From a checkpoint of a small image classifier: arch mobilenet_v2.
Rows from block 4 of a small image classifier, named by matrix and row number. Rows with one number belong to one channel. Each number is 128 + 24 x the weight over its row's rms, rounded and kept within 0 to 255. All counts start at 0. Numbers have three digits each.
After each channel's rows are labels from the 100 images, of 14848, where the channel reaches its highest value: "strongest on" is what is common among them. Only what is clearly more common there than usual is listed. The data: photos of plants, animals and fungi (iNaturalist). In brackets: how many of the 100, against the usual share in percent.
# convs0: expand pointwise conv (model.blocks.4.convs.0.weight, 192x48x1x1), inputs 0-47
# convs1: depthwise 5x5 conv (model.blocks.4.convs.1.weight, 192x1x5x5, trained with AdamW), a 5x5 kernel
# convs2: project pointwise conv (model.blocks.4.convs.2.weight, 48x192x1x1, transposed), outputs 0-47

convs0.36:157134137089153097067139141114098071152082165113141114107126114111121118104147126137157145122079121117118155129127138142117129140134145173160127
convs1.36:111117124130122150155124112081166195128114086145147111106113120125123105123
convs2.36:109140155127119170144123110097136129162089105087162103114092136136144123135135163169138146137133139134141117129121103153100108088123176186107132
strongest on: phylum Arthropoda (60 vs 30.8); order Lepidoptera (44 vs 13.7)

convs0.14:187123159157159137120081135146093176102134148124161099109130148156105102109124124166119125153121145121161130101146127119107127091099141115160128
convs1.14:138135140127114140142194152125098095116099107097103092095128123132158142115
convs2.14:094146135089157109137124185104118183098145140122146094135157111163149091119132101096129127086129128146125099164139136149136105126148109136122163
strongest on: class Insecta (69 vs 29.2); phylum Arthropoda (69 vs 30.8); order Coleoptera (26 vs 3.2); family: Coccinellidae (26 vs 1.7)

convs0.0:132171146133112128154143121194151134170115136124163133082144160139086123103166148147105162108124166121106116113135100123162130104129141130105117
convs1.0:162140134143153143103090121147153093084119154160110113123157150107126136168
convs2.0:119159170123095117111151128068122125145163170105110125139173104135101133112132123073131147150123111120119116101120126164149156109117104144170139
strongest on: phylum Arthropoda (63 vs 30.8); order Lepidoptera (37 vs 13.7)

convs0.68:206117145141167111141119149135077103101135132170091118139146182125115163141079128141149124135122113147127135140119134116139117112126114109139158
convs1.68:136137111131155133143120092117090135199134115100103151143130115115082117120
convs2.68:107142107125142140142151180099170149130151112089137099105127143173148139134156161130153143088185103124104118113119122121152104159138096123150134
strongest on: class Insecta (65 vs 29.2); phylum Arthropoda (65 vs 30.8)

convs0.140:106115147123137131128102135187111099150090110175137091132100135151091136130152110123169119116158086149124133150127169134154129153132105137150083
convs1.140:117119115123139097086108179156096094120187152121116138146134133123130115113
convs2.140:132133079133080075119117109126124164131096127148143147141108093093147132102130135162127132171158117140162145127141110086154095140107157154113118
strongest on: class Insecta (65 vs 29.2); phylum Arthropoda (65 vs 30.8)

convs0.29:135139097137090157125130090098114083120118103170110126127126115091116124103143099105090121154160127130121108118145109135082184144111148139143086
convs1.29:100113116110103108167173147142106162153165144113153156141142096111147118119
convs2.29:102154095120157134115174155096150127103119097105142138130115136137092126101101118176117130168109156076136132107156136081148158162129124119135141
strongest on: phylum Arthropoda (60 vs 30.8); class Insecta (59 vs 29.2); order Lepidoptera (31 vs 13.7)

convs0.70:131138127117103143100135075129166144123107181095136082191127133175105113105130091128129136094109167115127127106122104124134121160146114129128124
convs1.70:170169171144146145131124138150143096142118141163124164142153155128144161152
convs2.70:070132147139107105125154133143118087097113104151129127106130077091128095124155097115171145132152129118122109105112149117132119125134165130193130
strongest on: class Insecta (64 vs 29.2); phylum Arthropoda (64 vs 30.8)

convs0.174:138149135105120109120121092128109101102098117184119075154130118071100088096150108107110147135153145134119140124155125131093151105111145128112092
convs1.174:152104086144162135114097150128165155098141151095119135134114087093126132111
convs2.174:143093143085112114144136139129123103145103126148139126147127098149180153132101131125135192150135146114140158116129151099133108148088099122127193
strongest on: phylum Arthropoda (70 vs 30.8); class Insecta (69 vs 29.2); order Lepidoptera (35 vs 13.7)

convs0.43:139163137122134109132133079119093146139140140075112104169152101152085134096155123130111107123138145092091135138109099113151139104123128088119174
convs1.43:154133161143149148132116125146155094065106157141108112126131153154157134157
convs2.43:074142157112100147125136154140111093091124149145138143104182125136170122116108079155164140155124128137155099124125113125156092150122118119166130
strongest on: phylum Arthropoda (87 vs 30.8); class Insecta (86 vs 29.2); order: Lepidoptera (36 vs 13.7); order Hymenoptera (28 vs 3.5)

convs0.72:152138175097113117135160128136124108090141127131111136175140123117070141113121128109079131098080098126151126147138154126142086106117096102147106
convs1.72:128142165163131148148141161153125097055089114117120110119131128117132128141
convs2.72:094117145165132145157145139109128127131122147148145085112145130113155165165129094116183131165168141155091103071122134129128136147137131115108094
strongest on: phylum Arthropoda (61 vs 30.8); class Insecta (59 vs 29.2)

convs0.136:110121180143128101097141136119149077164129161116108125151103095153119151146162125132152145135100102175118132135159176079145122135121122142146117
convs1.136:113114137135105132129143131126161164122089086149159126092086128124112090094
convs2.136:125145087121142141162131154107148126133161150098182134082133072111112094166145138148153128152163134088130133134139117160124118114105150157112125
strongest on: phylum Arthropoda (89 vs 30.8); class Insecta (87 vs 29.2); order Lepidoptera (64 vs 13.7); family: Nymphalidae (41 vs 4.6)

convs0.3:116103115141098155137103102132110122100098090137092119161119135089088151111128116150074105156148190124133170156112138128153127130132109146136124
convs1.3:114125076105124099130154135114098147180159099118124129119118098114089120109
convs2.3:131162121094081147150153099122144120129099111141130108073141126132119114119136097095156078135134189141138122133113155177109145126131133112154104
strongest on: phylum Arthropoda (60 vs 30.8); order Lepidoptera (34 vs 13.7)

convs0.132:105131131158089125136078078134105173160143156077128099154143135130105140148110152149135139170135096112103103116132144142103126115120153143098103
convs1.132:134116095139132141135075119135146198120102093096138157111116134132131114129
convs2.132:139167127106163124133172119124105088126141109118135136108168122163151132099147118142164128147143171128114162154191121120128120144086170122130113
strongest on: phylum Arthropoda (80 vs 30.8); class Insecta (78 vs 29.2); order Coleoptera (32 vs 3.2); family: Coccinellidae (26 vs 1.7)

convs0.35:096139179086125134110089105128124142099162111122164114151163159141160113105142121089144086138128073103129164137122112142114142111125122123100135
convs1.35:148158138131118109161157173108088126151136107110102088105106097126107111109
convs2.35:157093131085116123125145121150158129167116113130125149143142138139118096146128136124143134146134120106074097098078065082124159140104157141129140
strongest on: phylum Arthropoda (72 vs 30.8); class Insecta (70 vs 29.2)

convs0.71:078122116083130121089146118144102127153099152147085080107133155177151141099126115128116119118116132119118157140108146145121142180130144120090157
convs1.71:110132123129118113134167151122110138166152098119099078090098086122123127102
convs2.71:140147112091091116102122146179145127123089110140129141101139110129108110145155160139123073137102099102110145080133140132122142139101146141184103
strongest on: class Insecta (67 vs 29.2); phylum Arthropoda (67 vs 30.8); order Lepidoptera (41 vs 13.7); family: Nymphalidae (25 vs 4.6)

convs0.65:109127153142149114105081129135128160131134140118093158138159138066144134077096135166147130101116117090100111140103095167157134120118104143117135
convs1.65:127133123124139142125097110139123112060107138142167152157170138150166135136
convs2.65:098109124130137125102170157122123100110089125125146108095126135174168155160103152092146167134113189135137131112113153107138116123150159114155141
strongest on: phylum Arthropoda (81 vs 30.8); class Insecta (80 vs 29.2)

convs0.108:094113159105092112070097129138151101153140126138109096124164142127170135152140095103089115102133148122128112098106088111130114128099157140163132
convs1.108:128125123124134106108113106121100086173176132128101145141121132129076089144
convs2.108:155092131142114140124128139144098105118143107142144100126091158104119132169132119140068125177149164111165150086104109100125126139085116133157136
strongest on: class Insecta (63 vs 29.2); phylum Arthropoda (63 vs 30.8); order Lepidoptera (31 vs 13.7)

convs0.23:105109113120103099157089179131111143098138115088140127084156158100135134109144149153129129118141117099133142142126127147194143168142151097135106
convs1.23:146125139145130107112122144158075106138154182112110115122165091123107107143
convs2.23:138189067151159149144116123102090130133145096136166138147084112165136139095177127146131115139152116145160108120135143124104118109138124140143147
strongest on: class Insecta (75 vs 29.2); phylum Arthropoda (75 vs 30.8); order Lepidoptera (40 vs 13.7)

convs0.118:130154149071101167106118120138134127155087123146172118131135143170152152119157115103107109072113157089143102135110105143143099110132108125133142
convs1.118:115138109131148122145134140150099128170172125105098094109102100103085108103
convs2.118:154145131108132130080113150155102114093123159147154150132099123149146078137124146101136135190142148113115134113085137187144132152138130136158131
strongest on: phylum Arthropoda (68 vs 30.8); class Insecta (67 vs 29.2); order Coleoptera (48 vs 3.2); family: Coccinellidae (46 vs 1.7)