python train.py --translate=0.12 --norm="batchnorm" --hidden_act="relu6" --widths=[24, 48, 96] --optimizer="soap" --max_precond_dim=1024 --max_grad_norm=1.0 --max_steps=9000 --epochs=29.6 --weight_decay=0.2 --adamw_weight_decay_other_params=0.01
Rows from block 2 of a small image classifier, named by matrix and row number. Rows with one number belong to one channel. Each number is 128 + 32 x the weight over its row's rms, rounded and kept within 0 to 255. All counts start at 0. Numbers have three digits each.
Before each channel's rows are labels from the 100 images, of 14848, where the channel reaches its highest value: "top examples" is what is common among them. Only what is clearly more common there than usual is listed. The data: photos of plants, animals and fungi (iNaturalist).
# convs0: expand pointwise conv (model.blocks.2.convs.0.weight, 96x24x1x1), inputs 0-23
# convs1: depthwise 5x5 conv, stride 2 (model.blocks.2.convs.1.weight, 96x1x5x5, trained with AdamW), a 5x5 kernel
# convs2: project pointwise conv (model.blocks.2.convs.2.weight, 48x96x1x1, transposed), outputs 0-47

top examples: order Passeriformes
convs0.31:157143088133072101177081103150105097099103148173111097093148156075127104
convs1.31:107124118125125104143158148141095130183188161089101171203166103108143163148
convs2.31:090191089128121138113167164148114183173112105112172126161161143100107149132157146053181087095103121120118164124084108131059155173125138160141108

top examples: class Aves
convs0.13:181154109228169124095117139130117161143130109064094124132141117140144133
convs1.13:132126110121129122113083069107122134152154140129146198200160125150181178143
convs2.13:190114075121139176091151118147139121073111129149116101111164151176153170119119183148141135071200118163116087072146126130129202122159141110125137

top examples: order Passeriformes
convs0.64:190103129203147072142128123147140144075172134104175139146123125138162153
convs1.64:126138119138140131130157171148133167189188160141165187181168139137148163158
convs2.64:188074080110113117136170149082098154143108090112083108090193069120122129126158115120115145078186074142100092104123140160097149164087126151139131

top examples: order Accipitriformes
convs0.44:112150116140147211167118134201098134077131093160117105097098114145115111
convs1.44:129129123121125125118101101098116081078071078108079075078089127117092090117
convs2.44:121103116085165119108147156166118131139136135066149077103115147053123145082150129111120116124137060187094115105191089147137138116101080143099062

top examples: class Aves
convs0.59:156131141125168176102134099197197111098189111153118141124162141104136150
convs1.59:101081083093115132116093054081142169169135092136156174169131115118125142125
convs2.59:106222134128142160177100192094095141105128110119088097182149082112141085130128106106115117168137154109159110139124143128157089082157149119196091

top examples: phylum Chordata; class Aves
convs0.91:142143100162165154118191090102138084167144146117170101133095143128078071
convs1.91:128134126125127130118096096106121098058054101122101069068104126118100094106
convs2.91:140112109165127071102138177144064133176136110163168136102094148107119154105139164115150116140105128157201084123103142147158152173195105126200102

top examples: class Insecta; phylum Arthropoda; order Coleoptera; family: Coccinellidae
convs0.73:133159100139134168159142132113086141163133101185080153137109132033121128
convs1.73:129133131145140131157180175145128168199189151134166185172141142143153146125
convs2.73:153096092104134156147119082138118088142048134153090061172114099170140125167111118135166173109148123127149099075120141159156168125065171152152164

top examples: order Lepidoptera
convs0.2:151092089138150146136182146130133118111170100154133192067181105143113169
convs1.2:117133151151121119157187183148123164206199155125149155160141121116103116130
convs2.2:112080103114132173183095170186124100154142133073150094149067067136165119048147103098148148095107098115128099098139147148141107150096117088145146

top examples: class Aves
convs0.48:093078122150177151174123090105131147070124097137152144086068138088108141
convs1.48:131125116124142121126140143132110147200187137109156208200146129138154165144
convs2.48:134074141145139128096147113123181161110106136145154198110139046179104095184180117177130150129099120117123135084164118131142145119126166106103203

top examples: class Insecta; phylum Arthropoda
convs0.85:141103125163146070160139136145173086148151127139118058077060117138122133
convs1.85:136129124117122121112103114121121097079074083124084057063087115103093097121
convs2.85:164146109132040092117149109114138175109100125109106150131127143160130116076068182124134099108181062135150138114134189172168129179108102119162120

top examples: class Aves
convs0.84:086075161183154140120185105157098098154098079080153109138133138105112108
convs1.84:127119128141142126104101118123128101064087116135091039072122142104073100133
convs2.84:096163052110121095069108174164075142179189120112134109177080177133163141116141128151163102125161155117117070108109120135152145123164155154154151

top examples: class Insecta; phylum Arthropoda; order Lepidoptera
convs0.58:092127128125143132175157162128144090142154083162088106113212128139091175
convs1.58:130132127125127119146161154139115151202200152114143194196151121132154153133
convs2.58:126141156114178143150134128192124146157082160104115119080094132123053101075143174129169104095131125145130098167159215127118069146136124090104129

top examples: order Lepidoptera
convs0.75:110135063118131155090114152156133199123110167088105112132147152074110078
convs1.75:136116090080111131089079066095114107074074094133111080096128143120101120132
convs2.75:076135147092119096150132115125185091170139194149127154126110116057090176134130163134103106116138107138183154121078121102166177106086116166075163

top examples: class Insecta; phylum Arthropoda; order Lepidoptera
convs0.92:148153106122133086088163118105103106075146065131109164062150152145086109
convs1.92:128131113105116120143166157130115148207210154120136180193154131120135136131
convs2.92:089073127110124104113106175133145151130157111094078112093156138138142181151152136121087177110067122145164155083167135059127104164062161150169116

top examples: class Aves
convs0.30:137104119111160155143117103123144115070154086152152133112144090213192110
convs1.30:127115085107127126137121081085127183188138111115166201179121115141167149127
convs2.30:097108154110103161143139168135093097164186073170087171140111114117108087130128198080083163164103088103154118141106111121128134059131174126123083

top examples: phylum Arthropoda; class Insecta
convs0.7:158165136138102169110095142152121154050156150128086134113078093110162082
convs1.7:131122124122119128116093090112119099074065098126094073053091127111101093111
convs2.7:106163178135179078131182113126106127129115093146138092143104122060114132155174152090090139129093087115088143067118126139146125124068068145082079

top examples: order Passeriformes
convs0.82:145158108065148150102149101102105164155152125178159062103114127154141184
convs1.82:125135137123112131173183152124157197206141105140158143096086115127104085106
convs2.82:148101076089102101148132133145138148185153199134154171125156113097107150176105122081184091175140155112089197093153164139154128153117124077119117

top examples: phylum Arthropoda; class Insecta; order Diptera; family: Syrphidae
convs0.5:102164120146111124124081092134116174126202093113090128134083098076170113
convs1.5:121125121126131130123091105129128110066061111133101062058093129111099091098
convs2.5:124149151164160100141200137118117112180145109134129087169092205089090118113141161129081122122133093096099117084169194116165131131096133097075152

top examples: class Insecta; phylum Arthropoda; order Lepidoptera
convs0.80:107144121150098122155156130163124099142138089171152200075195099151130155
convs1.80:119143164138122106151182175146096113149174166108076074092128127101083085110
convs2.80:086112109103137168143028169171170114089137162056127130140109091110097130096130188095145146133132110080099181131112108142145151148154124112158162

top examples: class Insecta; phylum Arthropoda
convs0.94:126113140075079088192133135147136083121171157126163142111083111118136189
convs1.94:124130115112130133103078092123121092073080098115081061081095118112092094110
convs2.94:072164151085127148140120090120120090135156158106142162103159161188124113149061123082120170134141062116138148093130159108207144144093107135169168

top examples: phylum Arthropoda; class Insecta; order Lepidoptera
convs0.34:099173150134110129117197117141179152164197143114132148112113142127177180
convs1.34:130128124140141126148185179148124173216189126127158173146105137137109106113
convs2.34:195118099120149121131121082148190140102159123144095088188131104059166099102154147099136128132168170148102180197145081150133111108090153139138118

top examples: phylum Tracheophyta; kingdom Plantae
convs0.78:104095066134115097102107153141151117158056091122159095106100091176107148
convs1.78:123121117135137130136167171142115144210201148111147196177141107145144133129
convs2.78:107204175124101061126122162185119055162133095085101166113138126090113082138113139132132140116142118064152127081114136124159096142163093128099165

top examples: class Aves; order Accipitriformes; family: Accipitridae
convs0.79:117157120157204161152083138130136132075074078125164102107163132103142112
convs1.79:128130108114135131118074081121130103070076085122104077071091129116089088121
convs2.79:111112146090095098164139110144131164156143173148163181113124147099179112114137070110099061102172099194128142115154142093100095131087090139199126

top examples: order Passeriformes
convs0.77:142101122122148135072075111125107113075092098179167120131097139102056126
convs1.77:108108103094102115091070058101124130129114112139159184181148140146164171139
convs2.77:177179117138153148096118184102157152065099126127138087100152126106147085150078174161150105106126110068152150141164097114098145103129165090132049

top examples: class Insecta; phylum Arthropoda; order Lepidoptera
convs0.52:177143099134104099151160110118070105084105099155155185071168132137105113
convs1.52:120141168165143124158179172148131159157115099135111076051071120114107107111
convs2.52:166110132123138126121030183159194090103121118063132107163167149134136134189147114119109149142066164078144130108093106121123142131108082131160124

top examples: class Aves; order Passeriformes
convs0.33:081132145056084161114120072144127077145150107174152114108103122135121079
convs1.33:133125116105129126149139130123126163193177135125169198198160126157170161144
convs2.33:168152215116123106122145129115176157105138153186138150106116137142171174109135155070145127086197151075136105113096072082131144125088141110155119