From a checkpoint of a small image classifier.
Model: 0.752M parameters, arch mobilenet_v2, widths [24, 48, 96].
Training: soap at rate 0.0038, batches of 512.
Rows from block 6 of a small image classifier, named by matrix and row number. Rows with one number belong to one channel. Each number is 128 + 24 x the weight over its row's rms, rounded and kept within 0 to 255. All counts start at 0. Numbers have three digits each.
Before each channel's rows are labels from the 100 images, of 14848, where the channel reaches its highest value: "top examples" is what is common among them. Only what is clearly more common there than usual is listed. The data: photos of plants, animals and fungi (iNaturalist).
# convs0: expand pointwise conv (model.blocks.6.convs.0.weight, 192x48x1x1), inputs 0-47
# convs1: depthwise 5x5 conv, stride 2 (model.blocks.6.convs.1.weight, 192x1x5x5, trained with AdamW), a 5x5 kernel
# convs2: project pointwise conv (model.blocks.6.convs.2.weight, 96x192x1x1, transposed), outputs 0-95

top examples: kingdom Plantae; phylum Tracheophyta; class Magnoliopsida
convs0.135:122138191137123138111107137128133128109122156099123168131091094079120114159099131150143162137113094093139125130116087097161158156126096109117113
convs1.135:124119130129132129125142134120135151166167152136157179187154125146153159146
convs2.135:145097137115093102157119131136140164140108131131142117117141121130136141156154136147125124134108124093120123113091145139122084143093091165104153143053130052120093158134145113157133097145114076114133097142172163123130137118145101156108114120145125179144147116126093103095132104100110130140

top examples: class Aves; phylum Chordata; order Passeriformes
convs0.170:147114141160128124150123083122162114135146139167146154157147133094102156164144112146101129142118155117104125094084110153122159129090150083169133
convs1.170:129124137147130122139168171135126162182176155136137165166137137123133133126
convs2.170:137061118126108146136157155148125120152160080140156147121126141110118129090158134145124102123149131156129164120141151128134118126119140168137153081160085142115157145138116143184140102077114150094119171143167124108100117115134107165119095139104141122118141172133143069118094116138105125113

top examples: class Aves; phylum Chordata; order Passeriformes
convs0.126:160091102144121155148160100124161125086147138136146138145151117098136139150152121155106167089178149123091132160133135159104119141130180122137133
convs1.126:131133150129141116129154164154108135171177149113135155170152107130156162136
convs2.126:095129168137136138160137114135151113178140095151157151107188147158099127106124154137138153107114161155153108112084106159131129130126165158110082084109136116155152139123100150108137123124160153077144113144167119096125128128136096157124127192106125123119139157102142124094134093144132133125

top examples: order Lepidoptera
convs0.112:132126143135163138134144108131136121132163138154160118121125140141128096103168172096093146125110125112165119119132167092132138080170147125074167
convs1.112:119135127137139137145155138120155163175166156132143173176163112132141143131
convs2.112:117135114123158143134087132127142093079121137137096083175111144105128105131107143128132112154137123112131129187121144127094152140166074127130139125118073105119111115160116131079111072076141140136114151093153161161135124087125107118119133152137125162105153096112108093102116110112131125144

top examples: order Lepidoptera
convs0.178:144146164118124144124080102136123111118123171116166137165099115136153111126156101113148143144074191135112162141105100119092129103110129126135141
convs1.178:137148147142145152172166159145144163173154123119144146121105098105119109105
convs2.178:153116114136127132148142152098111152118168090101130128140119144164088114102141172141127151120140144157136142143098139116138095098150167140092169141112156110119122147123122120121157112096090114132120170140080153112121105133087132163132104132150104204088123141158106171148118090129151123101

top examples: kingdom Plantae; phylum Tracheophyta; class Magnoliopsida
convs0.89:133194148112137161131124136125099111150104090127114174141117159144162136141090107140117130085115130127121113079146125138099115138164095123086132
convs1.89:115131142119114128145148152124146147180178158134141175178143113136143132122
convs2.89:136118144105124155110116133162137153119115121106108131117128125154119139153148188155097114115102152114119126102187131117116158123124186121122098151130129090092112143146155097140089136088123161146118087082143101142133113157146130154114166114129202138089152138125127139108168094145125142133

top examples: class Insecta; phylum Arthropoda; order Lepidoptera; family: Nymphalidae
convs0.99:115148144119133125123095096110167144126143185176143124121105125134151094141137118101115123159083131133141108128168150095119129089084123150115171
convs1.99:121122133130135119146155147133140157181172142137167178167137127147151145120
convs2.99:116124134148148140080118083111155137091119146131124159145096153133080101140119149160139127112139125058106166117116140171114124116158092145138129099107112088107148163109112116152082148130174146149166159119112127142150151148120125130108074100118129147126162124108150132171121144164119139122

top examples: order Lepidoptera
convs0.51:116139115127168126134111107094156140144138084107111139109094140179087156177122127156119127117088144151097112150141143083140152110121144101110154
convs1.51:090087130124098102123130121081142132169175129130112128138099129103117131093
convs2.51:101122155128104112077128124127152078086161119121116173130146134136127136100099108123157116181155115142173134132095137117124119114117156132111123194154179151121093101134108135146113123116085180112156151102125128111140105141134153126103103149138156152172096113112111125107149133147147094121

top examples: order Passeriformes
convs0.145:163099100139110109153152094159122101141098134134093110154118156120099110125183125122125153106128082121133135114068152108121137134107123100169145
convs1.145:103143156147128092134152163148100100134149152111101094106123137127100092092
convs2.145:100139129094135105149130108105177146137147119138114119125110140121139173140161150128179076097115101148112105101148107124126134096100136140162144150116148143154145153122119156119153126141138138136089099136116137124163099083150085112092139108130151067104120107067150074123109115128152113117

top examples: kingdom Plantae; phylum Tracheophyta
convs0.79:133136143151079132135104124123135126106117117146093130124152159162136091161095122138085140120134148122144145136155117100141177192072129132134146
convs1.79:109115128120130114130155147132137149167174147129171181160144121148165142134
convs2.79:115160133113140121142137129127085102128138108137165103141145105127076139125101144115134136178120116066156157108128132108134066151102135131125134098122110132153116153099134149132162082128073145110107101149128112110136173133147185089128133127075112120137149149127125099117154155122107103161

top examples: class Aves
convs0.47:130094132142108137126099118095126118132168115193146129160160137150126114145108134136104142126101181102181143147083118105120120093126143105154126
convs1.47:127139144129117138159181164128141167184167140120144159146117118113128126119
convs2.47:156131145147093078125158139138158169106106157149159108135132124153155085107116170096116139083141116157138145140124130091130144157162106135166119091137119094146071157104130112148150133089102096106106076152109129103124134092139119142156121112121138085127114100120139139155149132110126101154

top examples: order Lepidoptera
convs0.17:121116115132119089144125134130135116121129119140150134139101171084154142129102081081076110130090128097118143107151151114147138076117076121126110
convs1.17:131123127136106122131140151126139164177160123157145173175146149157156138149
convs2.17:117111077133167117076089139137127151088130153116099123107131104164106145102133121109041136113133132117155143116106144117121162119090151113123153125121124170159093117156107135143142143149139139155161140148167136110135156106116114082160099114124120087090118128106099140115142131156122102100

top examples: order Charadriiformes
convs0.83:120115119163129145134121121107177137116138139088161129130127138160135172157153129108155112092104131146100097114158131123156133138142058111094096
convs1.83:128149165152149127148171174156130152157164140126148124109110101097119110111
convs2.83:148175152185104103109125152116097140117134129144100128092151086135138103131115141120104155171058159129131153105140106154084165176111137122084092125123142132133099120094118159140143148116124099143119125113129139155139119152141115135116111110151113059134116136145146111097116129129157112092

top examples: kingdom Plantae; phylum Tracheophyta; class Magnoliopsida
convs0.69:115119123138134152174116174103113141126106153129114158147131131096115094116096108136132166093137083105128112116157087112101151176145098121136162
convs1.69:132159150145142139151150141139122136131119125107104099080092100110099074104
convs2.69:126132128125159118124113140155138124137113099121148124133105080104121127112112143104142141107113134140113138130113169079112163145123102117096143177174155155140159127160126104139124059094177106139123132120091119141126118100096116114099086116115122170137137146088103104071152097141127095160

top examples: order Lepidoptera
convs0.172:075104116110120149112111118115135127108128162119087107103139172118131153141145153125112096136106128168100147117138133094134126177141135058148149
convs1.172:099105100095116119103109107111138146134102112158155141103092152158141094095
convs2.172:111096112146132152117128131156147088103149177136158124167146172118137116182162133112128130163114134072107134121211115142159111152117109116120133147143109127110141145108088144166104151142112113125167090103116142132156110139108133152168149119128127115130137108122111122166146168120098109161

top examples: order Passeriformes
convs0.136:123086124154139139134121145134107129150122121138144077134137129093135104189135088153113156093096135114120125104149080081107141146091156136139119
convs1.136:130119114113119136167145112110146181179140102147157174156110138133131142136
convs2.136:125120161109107132134159138129142106144129100145137100134164078120077164089138096134097157139129107122091090117115134127127128111144135177088144112154123169159086118109153140120140135126117135148151121108123119102115188141114173106144077101136138160126103142087088102113103153114098104119

top examples: class Aves
convs0.23:106087163148153145132084161113146111112149093146098147095124139144117130131147113116144178092113106126114112153138125155101117130123087069123148
convs1.23:126123117112126119111094091111112096104087095112102099080105125129107096119
convs2.23:141167104130149125132147154121112092137140162152172131150085143139154132162145111128143102148151166134162137122144136123076169086154104129180077097124132149125153119073137149125155137134147101116109147125136134097103126101122162127146144103119095154101121126107123096127156126141151185164

top examples: phylum Chordata; class Aves
convs0.92:138086159160083145144129102119146137171108111104153104130166144135173152113118098145121082097140104124098139144152135138135096116115122106083123
convs1.92:093087135133119141130129157151146162153162158146157158156154106142163141121
convs2.92:158165172172146111117099128125098131150118176088142148153155165150095149108139104128137117142135095134140177146147082161115119137133143157141101134112156132115136152116139110118122079124161108136158120116162108143152146113116168118086170163161168114108109139102139155106139161101151130123

top examples: phylum Chordata; class Aves
convs0.104:109130120101159120174112106142099152155111154129165121137147140130076099161148096078150112122095136106122153124084126102119158139144143096112118
convs1.104:124159159135113156171165150129152163153136114124137129096095094092114135132
convs2.104:138118136128109086104083137104071126106179127132126078143137116136112108085142111120121139100051141159110114123133100107146102122124089146129132149130160118126120108138078151145101103164128094113134119120107112156137125146132130166141190128103121122074134153152128147119102123149158131124

top examples: order Passeriformes
convs0.151:133160171128116119166099122136163136134147161152143114142150142122134116097129111087121118095142203098162127133074135106097135141136119131134107
convs1.151:107119118112121102116136135114127145162154134150169170167161128158171156142
convs2.151:151111104096143127137190121107119189110144172140134138120135118127113119155089138109121149109135127117102154143140129179102117115153106171093129140121162173131136155098186111094111117105100113105088130113130130106156178107151120150147141115157122157137116142147143118100145128178135114161

top examples: class Aves
convs0.90:143168083177137151140104158086109168104132099115116173103158070124118095122139118136102121096110138099119126122122142144126124104122139107106133
convs1.90:124115113097119111099102104111099102102100110102096093093104111114094103133
convs2.90:125119095154127111084121131097154111100138172144142124137160084135101169138128136065136183117148188121102154152133151134119121060113138114134128134135135169106149117118118162116164136147143109131116156147101109124144129137095133099140121134127115142123138131111177114149185105093125144104

top examples: order Charadriiformes
convs0.13:124131110120165147123166118114117130143159172120128165119113086123129147104074086098138156127143149091084148134107144098136146111088149100126138
convs1.13:121109115120118119103116116107111095099104102113071081104094128100120111114
convs2.13:158110144146150150122129154130080109165115135140110127124135122083126145079086126119139133114144095094117143091140122114117137160108130133143110120109106117146142053181149098115130088123140118199119105103106170084133138104154157157150127124146126148155121114116155106105120141166115147114

top examples: class Insecta; family: Nymphalidae; order Coleoptera; family: Coccinellidae
convs0.128:135134118127110143131128121165149134120124123135157134141139121158136064152134098142076082101111139102148121113113173173182097132130117104131154
convs1.128:134144158148117140144160163134141146169167151139151170163143125151159145138
convs2.128:112149136162121154112168151116075073119096088148128098103133137130090133129120124129104126117116082119102145110156111104135131142089107179144127105099090111102173137101179126137106085113129128114144126148175123115144136139109090146135165114133111127108136111109129160119162103124119113182

top examples: class Aves
convs0.37:073135097160122155128087117117102123149158114191136145136138103162105108135164094149107116141113130108155124106129108146109120099147128102083130
convs1.37:119114127131116119125157164131129151170177162118153173166145117135154147114
convs2.37:130126123140089145112103152177116128168070135121129074092147180116157126137140119127121147141128128163130138144116120131116120131145118105171127121108123102150103149093152159123105124129099161159123126116153179088097153083156116105143145155096165117110155090119136166135131122176126092128

top examples: order Passeriformes
convs0.18:127072139108108131138098114150084112148130132141159113178132138116119154162130128094125138113152112137128116082111096084110145130074134150154104
convs1.18:144154156148142121142160163157102108117154157102100109104112114102100093107
convs2.18:115116114147133139149150131123115143113112109088112110151110136168126114096112121127106139121194184155133126145133093137113160121173134114144121148143130117165084137132142167138140100154087116118117152155143130121144134156142117136109106075182183113100133147086128122068109089126109115144

top examples: order Charadriiformes; order Pelecaniformes
convs0.131:158133130113102144136143154081129167122167147139181131114139166133152131131174137097145149114111169116111186135106111121118103156142095140124128
convs1.131:129125134136128130147163166151120155183182146104144167159132123132136115121
convs2.131:136104118165133165142127131100137111157075142121120119120148140081132106156110097167132188141140144117155162118101111144132142123149113158130148120113173140120134105127110130127178121113123135136109087172130140130169129147111068171160109160101161153134104163104082134113100146136106128116

top examples: phylum Chordata; class Aves
convs0.77:140119087104088116127143134122090112122168117124121157122160152094164103103137106136135083138116107161120123131116141160104125083134135069133092
convs1.77:119129148159141118137148166128131148181179142141147172166140124148146132134
convs2.77:119132125111163090171144142158129114162145143101158070134154131106155135123152099162128130102144123161126133123098144117116100165151142133101104089122139148132182131147122148155154066128153141144095087108133126075130154156151130112127132135167058125132134147165118141138121139124150153126

top examples: class Insecta; phylum Arthropoda
convs0.148:159155101133134102154131134116124123104128123145097158144140193102166097129140138137091139094108072130102156130115116121164091113158108107139133
convs1.148:122119144135108137142155157130141167184172143136160173162127131135146137130
convs2.148:110124086101108131170157118156147110122109127109116125113131165155090175125120093202064135105130124079121135101133101103100152123122106102154107122124123139136133059152094113117135079104132122097103114126077118115113149142139158144116143132131132128110144143146133140123105113163128147115

top examples: phylum Chordata; class Aves; order Charadriiformes
convs0.96:158087124091140098145118089089098130142131133159107123123140166130091096147123116086151126084080127097112162129129113104135134132131158109141098
convs1.96:109128093107108106118130131107130148171159125141160175166149112149162152135
convs2.96:160066123146102124113114131117132155142156117149175107135142104156121158144124151096123102134151154134135106143121116099134086152163113099109100136137128102103127093123096106125119107154154092095116094145153118136122192121147110146102110140127136117142141137079083104102081168154145122089